Rows from block 6, named by matrix and row number. Rows with one number belong to one attention dimension. Each number is 50 + 12 x the weight over its row's rms, rounded and kept within 0 to 99. All counts start at 0. After the name is the row's rms in percent of the matrix's.
# q: attention query (model.blocks.6.attn.q.weight, 192x192), inputs 0-191
# k: attention key (model.blocks.6.attn.k.weight, 192x192), inputs 0-191
q.33 090:45 81 66 50 50 37 50 50 50 70 50 61 50 75 62 21 54 38 58 53 50 52 50 50 50 50 50 49 43 47 30 67 50 50 66 56 50 44 29 39 50 58 43 50 50 64 29 31 50 50 78 50 45 55 50 49 49 83 48 50 25 54 50 50 39 50 69 41 50 50 50 41 65 50 50 30 55 37 70 52 50 50 50 47 61 72 50 26 74 50 62 56 50 50 41 38 51 43 50 41 50 50 56 50 67 50 31 44 41 99 50 55 50 51 59 49 50 52 42 66 50 47 55 50 50 51 50 94 44 49 50 55 48 56 70 75 50 65 49 22 65 50 50 50 58 43 50 62 55 50 50 60 50 36 29 50 50 48 50 50 43 48 50 50 61 51 50 54 31 50 60 25 50 50 45 62 50 42 64 41 31 42 30 59 95 42 50 42 26 39 44 50
k.33 089:50 76 70 80 50 29 37 52 50 50 50 50 40 44 42 59 50 71 50 51 50 50 66 50 80 50 37 59 46 39 50 37 63 45 34 50 50 50 54 75 50 50 40 28 38 67 63 41 55 38 13 56 50 65 55 50 50 68 50 50 50 46 41 33 50 57 28 56 40 26 50 58 50 50 64 50 31 58 50 50 38 50 50 50 38 36 50 56 52 65 32 29 60 50 63 50 55 50 53 50 47 50 44 59 21 75 34 61 42 50 44 29 59 63 50 61 46 50 46 32 50 44 50 50 50 66 30 23 38 66 37 33 50 52 50 29 40 45 43 67 50 51 46 50 50 50 34 50 58 40 72 43 50 50 54 59 57 67 37 50 77 51 62 35 50 50 50 55 47 29 50 69 50 50 50 70 50 50 50 25 43 74 61 53 37 55 20 81 50 50 60 50
q.34 101:50 50 61 58 39 40 33 50 67 68 62 22 50 50 26 64 50 50 50 48 27 73 71 65 37 55 64 50 55 50 50 50 50 50 38 52 53 62 78 50 52 50 51 50 45 46 50 49 50 22 39 50 50 26 74 49 50 43 50 41 50 39 50 56 61 49 38 36 26 47 50 52 38 61 61 53 79 50 50 50 50 50 50 33 73 44 59 59 49 50 54 76 27 50 50 61 58 59 45 46 14 35 50 39 66 45 34 51 50 54 50 50 74 70 50 50 72 44 32 50 50 49 50 50 50 34 22 50 50 50 50 41 55 50 56 35 40 40 33 56 69 42 46 28 46 50 54 44 50 75 50 31 50 17 73 50 63 71 52 50 80 45 50 50 42 64 31 54 50 45 50 58 38 43 63 50 50 50 76 59 21 45 44 42 60 50 50 44 50 50 63 50
k.34 100:52 70 60 50 51 50 51 50 32 56 24 46 40 50 64 86 55 44 50 57 62 50 50 47 50 36 69 50 50 54 28 61 44 50 50 46 53 39 53 50 10 50 83 50 76 64 47 50 50 41 86 27 50 50 66 15 43 64 57 84 50 50 41 52 42 74 50 39 50 43 54 50 50 48 51 50 30 50 69 54 50 50 43 41 53 72 54 50 41 55 36 40 28 72 50 72 50 10 44 55 51 64 57 42 50 60 50 50 50 50 47 50 38 50 71 50 50 50 69 50 50 30 47 64 50 56 63 50 50 38 50 59 55 68 45 50 42 58 72 50 51 50 50 59 50 50 42 50 50 28 78 65 50 50 34 50 50 28 57 50 49 50 62 51 56 50 50 26 33 50 39 67 43 50 30 43 50 57 50 50 50 57 50 50 50 50 28 63 50 49 50 50
q.35 105:50 62 59 50 32 45 71 50 51 59 60 40 58 51 50 41 49 60 75 50 35 50 50 50 49 50 71 43 49 78 50 50 35 50 41 51 34 56 51 50 23 50 28 47 61 48 50 54 39 50 50 50 53 34 50 28 52 43 74 51 34 50 50 76 35 50 55 50 50 50 62 63 50 50 36 62 40 21 45 50 32 68 52 46 31 36 50 50 66 58 50 69 47 50 38 63 56 49 50 48 42 50 20 66 50 34 50 54 64 55 82 59 47 50 58 50 46 50 39 50 78 65 50 50 72 61 46 78 70 25 50 50 50 49 44 44 42 29 53 50 33 62 50 73 38 01 39 47 50 45 59 32 50 54 76 60 39 50 43 23 44 42 32 50 50 43 57 50 41 50 50 50 44 52 50 67 64 59 53 57 41 63 59 50 35 50 61 69 64 53 53 36
k.35 120:72 61 67 60 79 50 30 48 60 16 75 60 50 50 47 61 50 35 45 63 61 64 38 54 50 43 41 56 50 50 55 36 53 60 68 50 61 50 29 74 60 43 50 40 50 60 50 36 50 62 50 50 50 49 50 56 49 50 59 33 51 59 50 50 57 50 47 50 58 50 53 63 63 63 24 66 50 57 44 47 50 50 39 34 80 49 50 68 50 50 65 67 50 58 59 77 34 41 55 52 29 82 44 51 50 52 55 49 35 57 63 48 50 43 31 43 32 50 59 66 32 50 50 39 28 64 53 50 42 48 63 50 50 39 25 50 54 67 53 43 50 31 50 50 50 51 39 62 50 50 78 76 08 50 59 50 46 50 62 71 50 42 60 52 44 53 25 39 50 64 48 54 51 54 50 63 23 50 50 33 50 49 56 65 53 64 39 44 74 50 29 63
q.36 102:50 52 50 48 50 54 63 81 51 28 68 53 50 57 50 61 49 53 59 50 58 53 33 48 45 51 30 55 50 36 78 33 41 29 60 22 33 27 46 29 50 50 32 67 38 50 50 50 66 36 50 55 82 65 59 72 50 65 59 50 48 58 42 76 50 54 66 67 36 50 33 47 50 36 49 50 50 52 52 56 50 48 55 48 35 50 46 50 15 50 64 50 50 40 50 59 52 78 50 58 65 55 17 50 50 50 50 71 33 63 37 53 72 31 50 50 50 57 46 25 50 67 32 39 50 39 50 50 45 35 65 51 44 41 50 53 32 55 50 62 50 50 50 52 29 54 59 50 61 33 68 52 67 50 42 20 66 71 41 50 50 60 69 54 59 38 45 50 50 51 50 55 35 42 49 50 50 35 29 69 49 38 50 46 47 43 48 50 68 47 70 64
k.36 106:47 34 50 39 50 25 36 50 42 50 22 64 50 50 44 37 69 53 54 33 49 25 50 62 42 50 77 38 50 50 50 48 84 50 63 47 25 69 50 50 50 52 47 66 50 47 50 50 36 50 50 47 50 46 50 47 70 37 48 50 60 44 50 50 78 51 41 54 50 30 54 62 50 63 58 40 36 50 56 50 41 50 50 50 60 47 51 46 80 38 35 50 50 49 15 47 55 29 50 47 49 54 38 61 54 50 28 40 73 35 55 60 14 41 63 96 57 52 50 61 43 52 56 29 49 39 68 53 32 67 65 50 60 43 50 69 50 28 47 50 50 43 62 36 65 50 66 57 50 50 28 50 45 50 56 50 52 42 71 52 63 75 50 42 52 51 50 61 72 50 32 50 44 50 64 48 58 73 60 50 55 55 32 50 50 66 43 39 61 50 50 50
q.37 096:37 37 26 45 50 54 22 49 59 50 52 50 50 62 55 29 54 55 43 50 33 62 50 58 44 50 49 50 85 57 50 50 50 75 50 54 39 27 64 50 77 26 65 44 30 50 53 66 50 50 77 50 20 51 73 42 53 50 46 41 50 29 50 56 37 36 50 38 42 69 50 43 50 50 31 38 50 43 63 42 59 57 46 50 65 33 54 50 50 59 57 50 50 56 30 50 49 50 44 45 47 49 50 70 50 39 62 71 36 50 50 59 49 40 59 61 42 07 50 26 58 50 61 33 57 50 39 56 35 55 50 50 39 48 39 50 81 45 50 38 50 50 46 48 50 50 57 42 51 62 52 50 21 50 50 50 41 50 18 55 50 51 60 50 44 50 24 47 50 46 52 47 69 32 68 54 50 29 64 49 73 59 58 64 76 50 68 33 44 40 41 50
k.37 103:50 44 59 63 50 57 53 50 66 71 50 21 50 33 29 50 89 28 49 42 50 28 42 46 58 62 58 41 54 57 43 39 22 54 64 27 50 50 45 50 31 46 61 53 40 50 73 50 58 75 50 71 48 37 45 50 31 50 58 50 53 57 30 62 58 39 46 35 61 64 49 50 66 36 54 36 38 34 55 52 50 54 50 53 50 50 50 45 30 55 57 52 50 54 65 50 82 46 50 83 44 50 43 44 74 71 65 39 65 61 44 60 50 61 50 50 38 54 54 55 66 50 50 50 50 50 50 52 48 50 50 50 50 65 50 50 36 46 50 50 58 50 50 51 60 46 47 50 58 78 59 17 35 55 45 45 55 24 58 88 53 24 40 34 44 50 35 52 55 50 55 78 51 41 23 56 49 50 45 46 50 41 75 45 50 50 50 70 50 50 50 63
q.38 094:75 50 68 76 59 63 58 43 50 75 53 57 56 35 61 50 60 73 50 50 62 68 54 72 29 56 50 62 50 50 43 61 44 60 50 17 63 50 49 51 43 51 50 50 39 20 56 50 50 45 50 49 50 28 67 50 40 32 50 36 50 75 50 47 50 44 50 41 50 50 50 66 50 39 40 81 50 46 48 35 64 39 35 50 72 60 24 50 36 41 17 56 50 57 50 50 50 50 50 50 50 71 50 50 43 50 50 53 50 37 64 60 50 50 47 50 49 50 56 65 63 42 79 54 45 48 71 29 50 26 31 50 59 50 57 59 53 38 50 50 69 45 44 29 29 33 24 36 57 50 50 26 57 50 50 50 65 59 39 35 66 33 56 57 07 47 45 58 55 50 56 66 65 48 53 50 50 50 35 50 50 40 41 29 49 42 44 64 54 50 53 50
k.38 094:50 68 48 50 38 50 41 49 50 45 28 64 50 50 28 50 36 50 50 75 40 56 50 33 52 54 48 47 24 50 62 50 70 50 41 91 50 43 50 50 55 59 50 62 66 59 45 29 43 50 29 56 50 47 50 50 53 50 50 82 31 50 49 50 40 48 47 50 84 44 33 51 50 50 67 50 50 47 50 56 51 50 50 25 63 83 45 50 48 50 72 66 60 70 50 81 45 26 57 61 64 50 50 55 68 28 50 33 50 43 15 45 50 45 48 64 60 26 50 65 71 52 36 50 50 47 36 56 41 56 60 67 50 48 48 38 25 50 50 60 78 59 50 50 41 50 50 52 50 59 46 50 50 57 46 50 38 50 41 67 50 54 50 59 50 19 46 43 50 50 70 61 38 38 49 50 49 70 40 50 50 49 50 68 50 31 59 50 62 50 53 79
q.39 100:27 50 82 50 50 50 50 38 49 50 51 44 66 40 31 54 33 79 34 73 55 73 46 30 51 27 48 48 41 59 42 57 60 35 48 50 35 51 50 34 60 50 59 54 50 56 50 45 39 33 50 60 65 42 50 50 75 50 66 80 32 54 52 50 22 50 56 49 50 50 49 50 50 33 63 78 19 62 50 50 17 68 50 71 50 64 50 47 42 21 50 50 30 38 63 50 49 50 50 50 41 52 63 50 50 50 47 59 44 76 52 40 52 50 50 50 67 50 73 46 51 56 62 57 42 37 50 50 46 50 50 67 57 50 50 58 50 50 50 54 48 38 50 50 40 73 66 61 60 67 50 52 71 60 50 50 48 48 45 34 12 50 50 65 39 46 44 61 50 53 61 31 28 68 50 50 50 52 68 50 50 52 44 21 48 50 51 59 25 50 53 65
k.39 095:59 50 50 50 35 50 50 49 50 50 17 80 50 50 40 51 50 43 41 32 44 50 48 60 43 62 45 54 46 46 38 50 50 50 50 90 50 82 41 30 50 50 50 42 50 50 64 50 52 50 61 48 58 50 41 43 38 44 50 56 57 69 62 50 64 59 50 37 40 18 50 59 50 64 49 32 50 58 54 50 50 50 50 66 37 47 40 19 47 43 55 52 50 50 42 50 45 57 44 50 50 17 31 50 50 50 50 42 41 50 57 58 50 51 47 56 48 63 25 50 46 36 41 57 46 39 87 50 50 75 45 29 50 47 52 57 62 35 62 52 64 43 36 36 81 57 06 41 50 58 54 50 67 50 50 39 78 30 63 79 60 59 50 50 65 57 59 45 41 50 54 50 67 71 39 34 50 50 52 81 47 50 47 58 47 50 50 54 50 42 28 50
q.40 112:55 38 10 50 52 53 50 50 61 44 58 50 37 50 47 54 50 55 50 72 11 74 60 50 50 41 50 48 38 74 50 58 81 33 50 55 45 48 50 58 64 50 41 44 50 45 50 30 69 32 34 50 36 48 38 50 50 33 42 71 59 29 25 68 61 44 63 50 45 33 50 61 73 50 50 50 50 64 66 51 50 50 45 34 69 59 60 67 58 50 50 50 50 50 50 56 51 24 36 45 38 50 50 55 44 45 50 53 24 77 49 52 48 50 51 50 63 21 55 50 40 50 50 60 50 50 32 45 35 31 46 50 33 49 57 85 50 50 50 54 50 24 45 71 50 50 59 50 50 46 73 50 40 65 57 47 40 50 50 50 67 42 50 53 50 56 50 45 61 25 79 48 50 44 50 53 61 39 50 21 47 50 49 65 40 61 50 31 50 49 77 50
k.40 129:66 62 67 58 50 71 51 71 43 48 50 28 70 20 62 28 62 50 55 50 47 38 50 52 67 61 53 50 43 49 41 63 42 50 70 59 80 41 50 38 41 34 50 31 46 45 56 50 50 33 59 50 67 76 26 41 55 64 35 48 40 44 60 50 50 52 26 50 50 50 46 50 39 57 47 58 50 50 65 50 57 42 54 25 55 71 50 42 43 50 54 37 69 62 62 58 50 59 58 83 22 69 44 35 47 65 71 49 70 34 27 48 47 73 50 38 35 50 31 44 45 65 46 50 50 50 19 50 64 51 47 50 53 50 28 57 25 53 53 42 35 70 50 69 50 18 38 49 50 50 46 66 60 50 54 64 42 50 50 35 49 50 57 52 50 70 49 50 50 50 29 50 50 61 55 59 48 31 50 57 52 49 60 44 50 50 60 62 65 28 41 50
q.41 088:37 50 70 50 62 42 50 46 50 50 42 50 69 42 37 41 49 50 51 45 50 50 53 43 54 50 61 50 42 50 50 82 42 50 50 30 50 25 44 50 50 50 56 61 50 50 50 59 52 50 50 60 50 50 40 21 50 59 50 44 54 59 67 49 50 50 57 60 55 42 50 65 48 50 44 50 26 50 39 50 52 26 33 50 45 31 44 50 67 50 50 73 79 60 65 63 38 54 55 74 56 30 61 45 37 78 64 27 50 30 27 48 43 47 50 54 50 50 41 50 50 57 50 47 53 45 62 50 50 45 56 33 68 50 50 24 50 70 50 54 32 48 30 31 60 47 39 22 73 55 43 33 53 62 30 55 38 63 69 73 57 46 73 29 28 50 60 17 42 36 29 61 34 50 48 45 65 50 50 43 49 64 52 50 54 61 63 50 91 50 39 52
k.41 094:58 62 40 30 42 34 50 59 50 50 62 53 46 76 48 50 26 50 44 56 50 50 66 48 49 42 59 37 65 56 58 50 56 45 26 67 30 50 50 50 82 53 33 50 72 50 39 50 38 57 45 52 39 50 46 50 32 36 79 50 57 49 41 47 34 49 51 69 39 50 55 50 81 47 37 50 64 50 71 55 46 50 50 31 71 49 45 49 38 50 35 52 45 50 65 45 63 50 59 32 62 63 60 50 39 50 50 91 56 45 50 50 53 51 45 31 66 55 45 39 42 47 46 52 53 32 37 72 39 59 50 50 24 73 46 53 53 50 36 40 28 50 70 38 25 50 54 47 59 50 51 43 46 46 35 57 29 50 49 49 39 75 38 65 45 52 50 40 50 50 63 50 69 38 63 58 13 61 50 39 69 50 75 53 50 59 45 54 23 67 55 59
q.42 097:60 50 50 50 65 39 50 58 65 50 50 50 22 45 50 50 49 33 50 50 69 57 50 53 53 50 60 41 85 16 56 45 68 50 66 32 42 36 55 64 54 50 55 50 50 51 50 46 50 65 58 25 32 50 53 53 41 40 79 73 85 51 54 54 50 52 34 50 43 50 43 50 57 51 50 82 50 38 50 50 54 49 49 89 29 42 40 50 40 52 50 49 39 47 50 49 52 64 43 63 59 31 57 50 66 39 59 50 49 50 50 50 50 68 50 44 30 46 37 56 49 36 30 83 37 39 56 50 50 62 70 50 49 50 56 27 50 52 50 52 46 66 67 38 39 57 27 63 43 47 50 56 42 60 54 31 45 50 31 18 41 61 68 50 50 50 63 50 50 50 34 56 47 50 66 52 50 69 44 79 50 72 50 50 57 51 82 62 50 43 50 50
k.42 102:41 50 76 57 50 50 50 50 59 52 57 68 35 45 19 40 36 61 50 38 52 57 40 37 55 50 79 63 50 50 50 45 85 61 50 58 46 50 50 50 12 56 39 50 47 50 47 50 47 60 59 50 67 54 27 39 50 43 50 82 18 49 56 74 41 50 35 42 31 57 79 50 50 58 50 46 47 58 57 49 61 52 64 50 30 65 40 39 50 52 48 56 54 45 29 46 70 62 48 50 50 45 50 50 45 50 46 50 43 53 50 50 53 36 69 45 50 50 48 50 47 56 59 50 63 44 50 29 45 50 59 33 60 22 55 37 50 51 41 50 54 50 60 49 67 50 65 39 54 50 69 45 50 65 44 34 75 27 54 63 62 50 43 62 55 31 24 50 64 31 46 27 64 64 24 50 26 71 50 60 50 38 50 61 47 54 41 50 29 65 70 50
q.43 090:60 23 50 50 48 65 30 50 50 50 57 50 29 62 50 36 38 74 50 42 65 42 46 50 50 33 50 59 50 50 42 50 42 50 62 50 59 50 59 50 54 36 50 58 71 42 50 66 50 50 50 56 50 60 45 55 50 43 50 39 50 34 50 50 56 60 50 47 80 57 50 50 50 53 50 27 34 61 48 49 54 38 50 66 50 50 25 22 43 28 46 50 49 50 50 50 51 60 70 67 47 50 54 72 38 56 50 76 84 32 31 50 17 70 47 26 42 50 68 38 50 66 50 33 50 50 55 61 56 50 50 50 52 81 43 23 54 50 66 52 50 44 50 50 50 34 40 50 54 24 64 50 50 81 45 50 62 32 55 38 46 50 50 57 78 39 57 30 35 54 50 53 35 26 50 35 36 31 46 50 52 61 50 20 50 50 38 50 50 64 49 70
k.43 089:50 45 84 39 50 50 50 50 54 70 41 50 40 50 50 50 48 50 67 43 50 50 26 47 42 50 50 70 31 63 59 56 50 47 49 70 50 31 63 31 50 50 37 50 48 54 50 50 63 50 57 45 50 22 69 27 31 60 50 50 61 50 47 50 79 48 17 50 50 50 81 44 50 47 37 59 57 53 39 50 41 66 49 46 45 50 48 54 50 64 42 57 50 50 40 50 67 81 30 50 62 52 50 33 63 29 56 64 32 65 59 50 44 50 50 50 13 36 27 73 69 50 36 50 50 50 55 50 61 81 50 73 59 48 50 47 50 36 50 50 50 46 64 50 50 53 70 41 56 51 53 50 59 11 50 50 29 69 54 50 55 48 39 40 50 52 51 59 39 49 75 50 42 41 43 56 72 50 35 53 47 26 50 57 50 28 50 55 61 32 50 50
q.44 102:69 34 50 26 59 50 50 50 39 50 31 92 50 30 34 47 50 50 50 42 50 50 30 57 50 48 53 50 34 50 50 50 75 50 24 69 50 55 52 51 67 63 57 50 50 50 50 29 52 50 59 54 50 44 47 38 65 52 37 50 50 38 50 50 55 71 39 50 63 51 50 67 58 50 50 39 68 32 39 56 48 46 35 50 42 50 44 50 39 50 69 50 50 59 65 52 41 50 52 50 50 50 27 50 62 68 43 63 64 14 50 50 50 81 46 50 26 50 97 29 60 59 35 59 30 69 40 50 33 59 55 23 45 47 55 39 40 34 31 50 50 50 37 50 50 77 57 58 50 61 53 50 39 72 50 50 38 39 47 56 50 51 40 25 50 50 52 33 50 39 59 45 50 53 63 50 50 50 40 31 50 50 50 67 36 49 54 60 30 75 48 52
k.44 098:49 50 39 50 50 77 50 62 43 50 50 30 53 53 50 45 41 57 65 53 50 55 36 50 50 66 50 68 36 50 63 50 18 63 45 50 40 50 54 55 54 50 50 62 57 62 48 69 50 51 50 58 50 50 54 34 18 56 66 50 33 50 69 38 37 38 62 46 36 50 49 28 31 50 50 51 50 65 50 50 52 63 50 67 39 50 50 30 60 50 50 54 32 37 17 50 50 77 50 46 33 30 71 42 50 22 50 50 50 65 33 21 54 38 25 50 50 50 48 44 69 63 33 63 65 50 58 50 61 50 40 69 57 50 50 30 63 18 47 38 55 50 50 40 43 50 45 26 49 66 32 43 50 50 58 50 51 85 41 33 17 40 44 44 67 49 57 54 50 50 67 53 60 33 70 50 58 55 64 40 59 39 43 33 50 50 50 48 65 46 40 43
q.45 096:50 46 50 50 50 50 76 50 50 50 72 52 50 61 49 50 80 50 50 43 32 50 50 50 56 37 44 42 22 61 38 58 50 34 48 51 50 38 50 47 45 50 52 57 51 74 50 42 44 40 55 50 50 60 73 47 66 50 50 50 56 55 54 74 20 27 88 36 57 54 35 32 28 16 50 35 48 50 50 52 49 50 75 80 50 50 50 43 50 54 82 50 50 62 50 45 50 54 50 65 47 50 46 72 59 61 39 69 53 50 50 51 50 50 29 37 50 39 50 51 50 55 52 50 34 66 61 50 69 44 25 55 50 58 64 14 50 33 50 43 58 69 40 57 55 69 50 50 81 56 46 50 50 50 50 40 50 50 50 49 18 70 50 62 54 47 50 28 53 70 50 41 50 44 50 49 50 50 52 63 83 49 50 44 46 38 39 50 58 44 32 50
k.45 121:32 15 56 41 23 50 33 44 50 56 39 68 65 71 64 50 33 55 50 36 54 43 54 36 47 90 48 50 52 50 50 35 50 53 50 51 42 50 53 46 49 79 50 50 50 37 39 59 52 75 38 46 38 57 50 32 50 49 50 40 82 42 51 50 45 49 49 50 50 34 54 23 67 55 74 55 66 50 48 50 57 49 40 83 50 36 67 52 50 48 49 58 50 48 50 34 66 54 19 10 74 58 62 41 33 50 50 50 50 71 50 50 50 61 50 65 52 34 59 40 50 39 40 41 53 33 66 44 45 60 50 50 48 21 76 50 64 53 53 60 59 40 68 33 50 50 50 50 36 52 50 39 50 27 56 61 49 50 74 50 56 54 62 50 58 38 67 58 50 50 41 37 69 63 42 65 38 50 46 62 48 50 40 47 59 50 50 50 50 57 59 50
q.46 104:50 50 62 29 59 39 53 36 48 70 32 53 41 36 49 85 50 50 40 47 50 50 50 50 50 50 81 50 80 50 16 27 50 68 61 80 50 70 50 50 40 43 54 31 55 66 72 63 50 50 44 39 55 57 54 50 46 50 50 26 59 55 65 53 41 54 28 43 50 50 30 37 17 76 59 50 50 69 39 32 50 50 50 50 30 42 50 43 35 37 48 52 50 48 50 50 55 23 55 69 49 65 52 28 32 47 48 50 44 65 58 42 65 34 46 35 68 42 50 60 50 50 55 50 60 47 69 51 50 52 26 65 39 50 63 56 24 50 50 51 59 64 38 30 50 67 44 50 50 50 61 50 50 36 54 70 49 50 50 52 35 58 50 50 38 67 55 37 50 50 44 43 66 59 65 50 40 41 41 59 50 38 64 50 72 50 42 38 75 58 50 50
k.46 106:50 41 50 50 49 48 60 55 22 65 86 51 52 68 79 50 73 11 37 50 50 29 50 39 39 50 39 50 70 66 53 60 42 40 50 50 50 51 62 99 61 60 50 43 53 82 28 27 51 50 50 70 23 53 56 50 55 42 58 38 50 50 34 33 58 37 73 50 49 60 50 44 36 22 50 57 50 50 50 57 50 50 53 50 61 47 50 57 50 57 42 73 43 51 50 50 54 64 50 52 43 50 50 77 50 50 50 29 50 37 50 56 24 55 50 50 43 53 50 50 50 50 50 35 57 50 62 50 56 24 50 59 37 59 45 26 50 50 50 50 50 50 50 41 36 52 50 62 42 33 50 45 50 50 53 50 17 10 59 59 53 50 46 50 52 33 42 50 53 50 50 65 44 52 69 50 59 40 69 50 57 50 50 50 43 30 50 54 45 50 50 50
q.47 106:50 69 50 69 47 36 30 58 35 50 63 51 22 69 42 71 50 40 59 51 49 39 64 45 30 49 50 52 50 44 50 59 66 59 49 44 36 66 56 46 53 56 47 50 38 22 50 78 65 44 35 50 50 56 47 53 50 50 46 50 39 50 31 50 49 56 38 55 63 37 59 53 46 59 51 59 43 59 58 58 52 49 50 53 72 48 51 50 61 59 50 50 33 65 58 51 50 31 50 50 57 40 50 37 66 50 51 50 44 57 50 54 22 50 37 51 50 45 62 64 40 50 50 29 72 24 63 65 50 40 13 57 50 75 74 41 50 42 50 50 50 46 62 32 50 72 32 50 50 50 38 28 38 66 50 38 49 43 50 60 50 50 44 40 50 51 50 54 75 42 54 71 71 45 09 50 50 79 47 35 34 27 33 68 71 69 50 50 33 50 50 65
k.47 110:50 49 50 46 50 50 56 23 38 55 50 50 67 56 50 50 51 82 30 41 59 46 29 65 72 46 45 62 52 36 60 48 50 25 50 51 32 50 63 43 28 87 44 38 80 26 51 57 37 41 49 64 50 40 50 50 50 51 50 51 53 67 39 79 27 80 50 37 64 33 35 50 50 49 54 46 50 50 50 42 63 74 50 36 50 34 60 50 50 45 62 50 36 50 44 57 15 50 53 28 55 38 58 44 50 54 69 74 50 14 50 39 50 58 55 28 43 45 46 50 58 50 24 57 51 75 65 52 51 59 53 52 53 60 50 47 50 69 44 66 56 61 50 54 50 62 62 55 40 38 35 59 57 39 54 61 60 20 53 57 50 50 30 50 37 50 64 59 63 35 50 37 50 37 50 50 57 50 31 41 50 59 52 48 55 55 50 54 50 40 46 38
q.48 094:68 35 50 50 52 60 50 50 50 55 42 40 69 50 58 19 50 50 56 73 38 37 67 30 46 54 50 52 41 67 75 50 60 26 50 50 54 41 66 59 50 37 71 39 64 65 57 51 52 40 51 25 40 47 48 48 47 30 50 50 58 61 50 50 37 48 38 66 65 45 40 68 32 63 50 50 68 50 50 88 50 57 41 48 29 49 50 50 50 80 50 65 56 55 50 45 50 50 50 44 42 38 58 50 34 39 50 51 49 30 50 31 38 52 47 11 59 50 49 50 41 51 50 65 44 36 50 33 01 47 50 59 50 21 50 81 50 47 54 61 50 52 50 64 62 53 50 41 50 52 50 50 46 52 76 50 53 62 72 50 49 73 45 50 62 56 50 23 60 50 43 50 50 57 50 50 55 44 62 58 50 50 69 51 61 39 30 44 44 37 63 63
k.48 102:33 50 50 70 59 41 50 50 83 50 50 50 50 41 50 50 50 50 50 50 52 82 57 50 30 27 35 42 42 50 40 65 48 48 50 60 50 60 50 50 61 60 50 50 58 28 43 37 47 50 67 33 50 46 50 66 34 50 50 30 37 73 50 50 50 61 74 50 50 80 83 50 32 49 50 57 60 50 72 50 50 33 57 50 50 47 42 47 52 50 64 70 60 50 83 50 62 50 46 65 50 39 48 38 45 52 69 57 45 42 50 50 65 50 22 31 32 50 46 27 39 50 56 63 53 50 64 50 50 37 45 52 35 50 50 49 50 80 52 47 50 50 41 47 53 24 37 34 42 50 45 67 50 48 49 35 29 45 50 50 40 37 78 61 58 48 27 69 17 57 37 50 48 50 37 29 49 37 60 50 40 44 31 50 51 64 50 17 50 49 50 58
q.49 086:42 25 61 46 63 37 67 19 55 53 32 50 50 34 27 48 45 50 66 46 67 41 43 64 50 60 67 63 39 50 40 51 50 36 83 12 50 31 50 16 66 58 32 50 50 45 60 50 50 59 75 39 50 25 63 58 43 50 71 39 48 50 50 37 64 50 44 50 56 50 49 50 44 47 46 74 55 51 75 29 53 45 61 50 50 66 49 50 74 42 42 50 57 14 56 50 40 55 63 65 69 50 52 44 50 51 32 30 52 50 60 52 37 27 50 30 32 65 50 50 56 50 50 43 50 50 60 49 32 68 52 53 51 59 38 53 60 50 38 45 50 50 50 62 50 43 50 63 75 50 51 63 74 77 42 33 43 50 54 41 50 41 52 36 68 50 63 41 45 68 53 57 37 36 58 56 71 54 40 50 41 50 62 65 50 45 48 53 50 50 50 50
k.49 093:62 52 59 48 50 35 50 67 50 48 66 70 28 64 75 35 58 63 51 50 63 50 48 50 43 44 39 50 72 31 50 49 61 56 15 58 48 50 29 63 42 50 61 55 59 49 47 50 29 53 33 30 63 34 67 50 61 47 50 57 50 66 50 36 58 76 50 30 25 50 58 50 50 50 46 50 52 91 21 40 52 50 50 74 50 46 50 50 33 63 51 50 53 57 50 50 50 57 60 50 79 59 50 37 50 55 45 71 45 48 50 65 50 36 72 50 41 54 53 50 50 54 38 50 25 65 50 50 50 59 77 50 33 50 48 35 50 46 65 20 50 50 62 38 40 50 69 52 64 56 33 49 39 28 66 45 71 50 48 50 66 50 66 52 47 72 50 71 50 31 54 50 59 50 65 50 50 50 71 45 55 46 83 50 50 50 50 57 37 50 50 48
q.50 114:37 45 49 55 50 79 47 48 50 48 22 81 42 47 57 42 50 50 43 45 39 50 47 50 48 50 46 41 57 51 50 55 50 42 30 30 50 54 40 44 53 54 63 50 54 40 66 50 45 59 50 56 56 29 47 41 60 63 50 44 62 58 45 17 50 41 46 44 83 25 44 28 52 58 69 50 56 50 50 57 48 50 62 53 53 50 53 41 68 88 50 44 75 50 56 18 37 43 48 43 80 50 50 50 57 44 45 66 50 56 56 50 61 62 41 50 59 47 50 54 23 46 43 50 51 42 49 61 43 79 52 77 50 41 33 46 56 50 49 54 75 63 42 39 70 50 53 60 48 55 59 55 50 62 50 41 42 50 50 65 34 50 61 42 61 34 36 33 52 70 50 34 33 50 50 50 61 31 49 57 42 50 37 70 89 61 28 42 33 35 56 74
k.50 109:24 50 49 28 32 50 50 50 50 62 50 50 69 81 42 29 48 36 58 40 50 50 50 50 50 38 57 35 58 50 40 50 49 50 50 39 40 63 60 57 50 53 45 42 60 61 28 50 78 18 18 42 50 54 50 39 78 53 54 50 50 51 57 62 42 58 60 48 57 69 46 35 54 41 50 68 56 63 50 47 56 44 50 76 25 31 46 24 38 50 38 44 39 67 54 50 50 48 56 50 48 50 65 60 48 52 55 50 78 44 33 74 50 33 50 50 43 50 50 50 50 47 67 63 50 42 53 50 41 50 41 50 50 60 65 50 51 58 71 50 82 50 46 54 52 50 50 59 50 50 40 31 79 50 55 54 69 47 50 63 50 47 50 50 65 55 67 61 52 21 61 50 41 31 56 67 48 70 21 24 50 50 50 30 37 65 50 70 28 50 49 40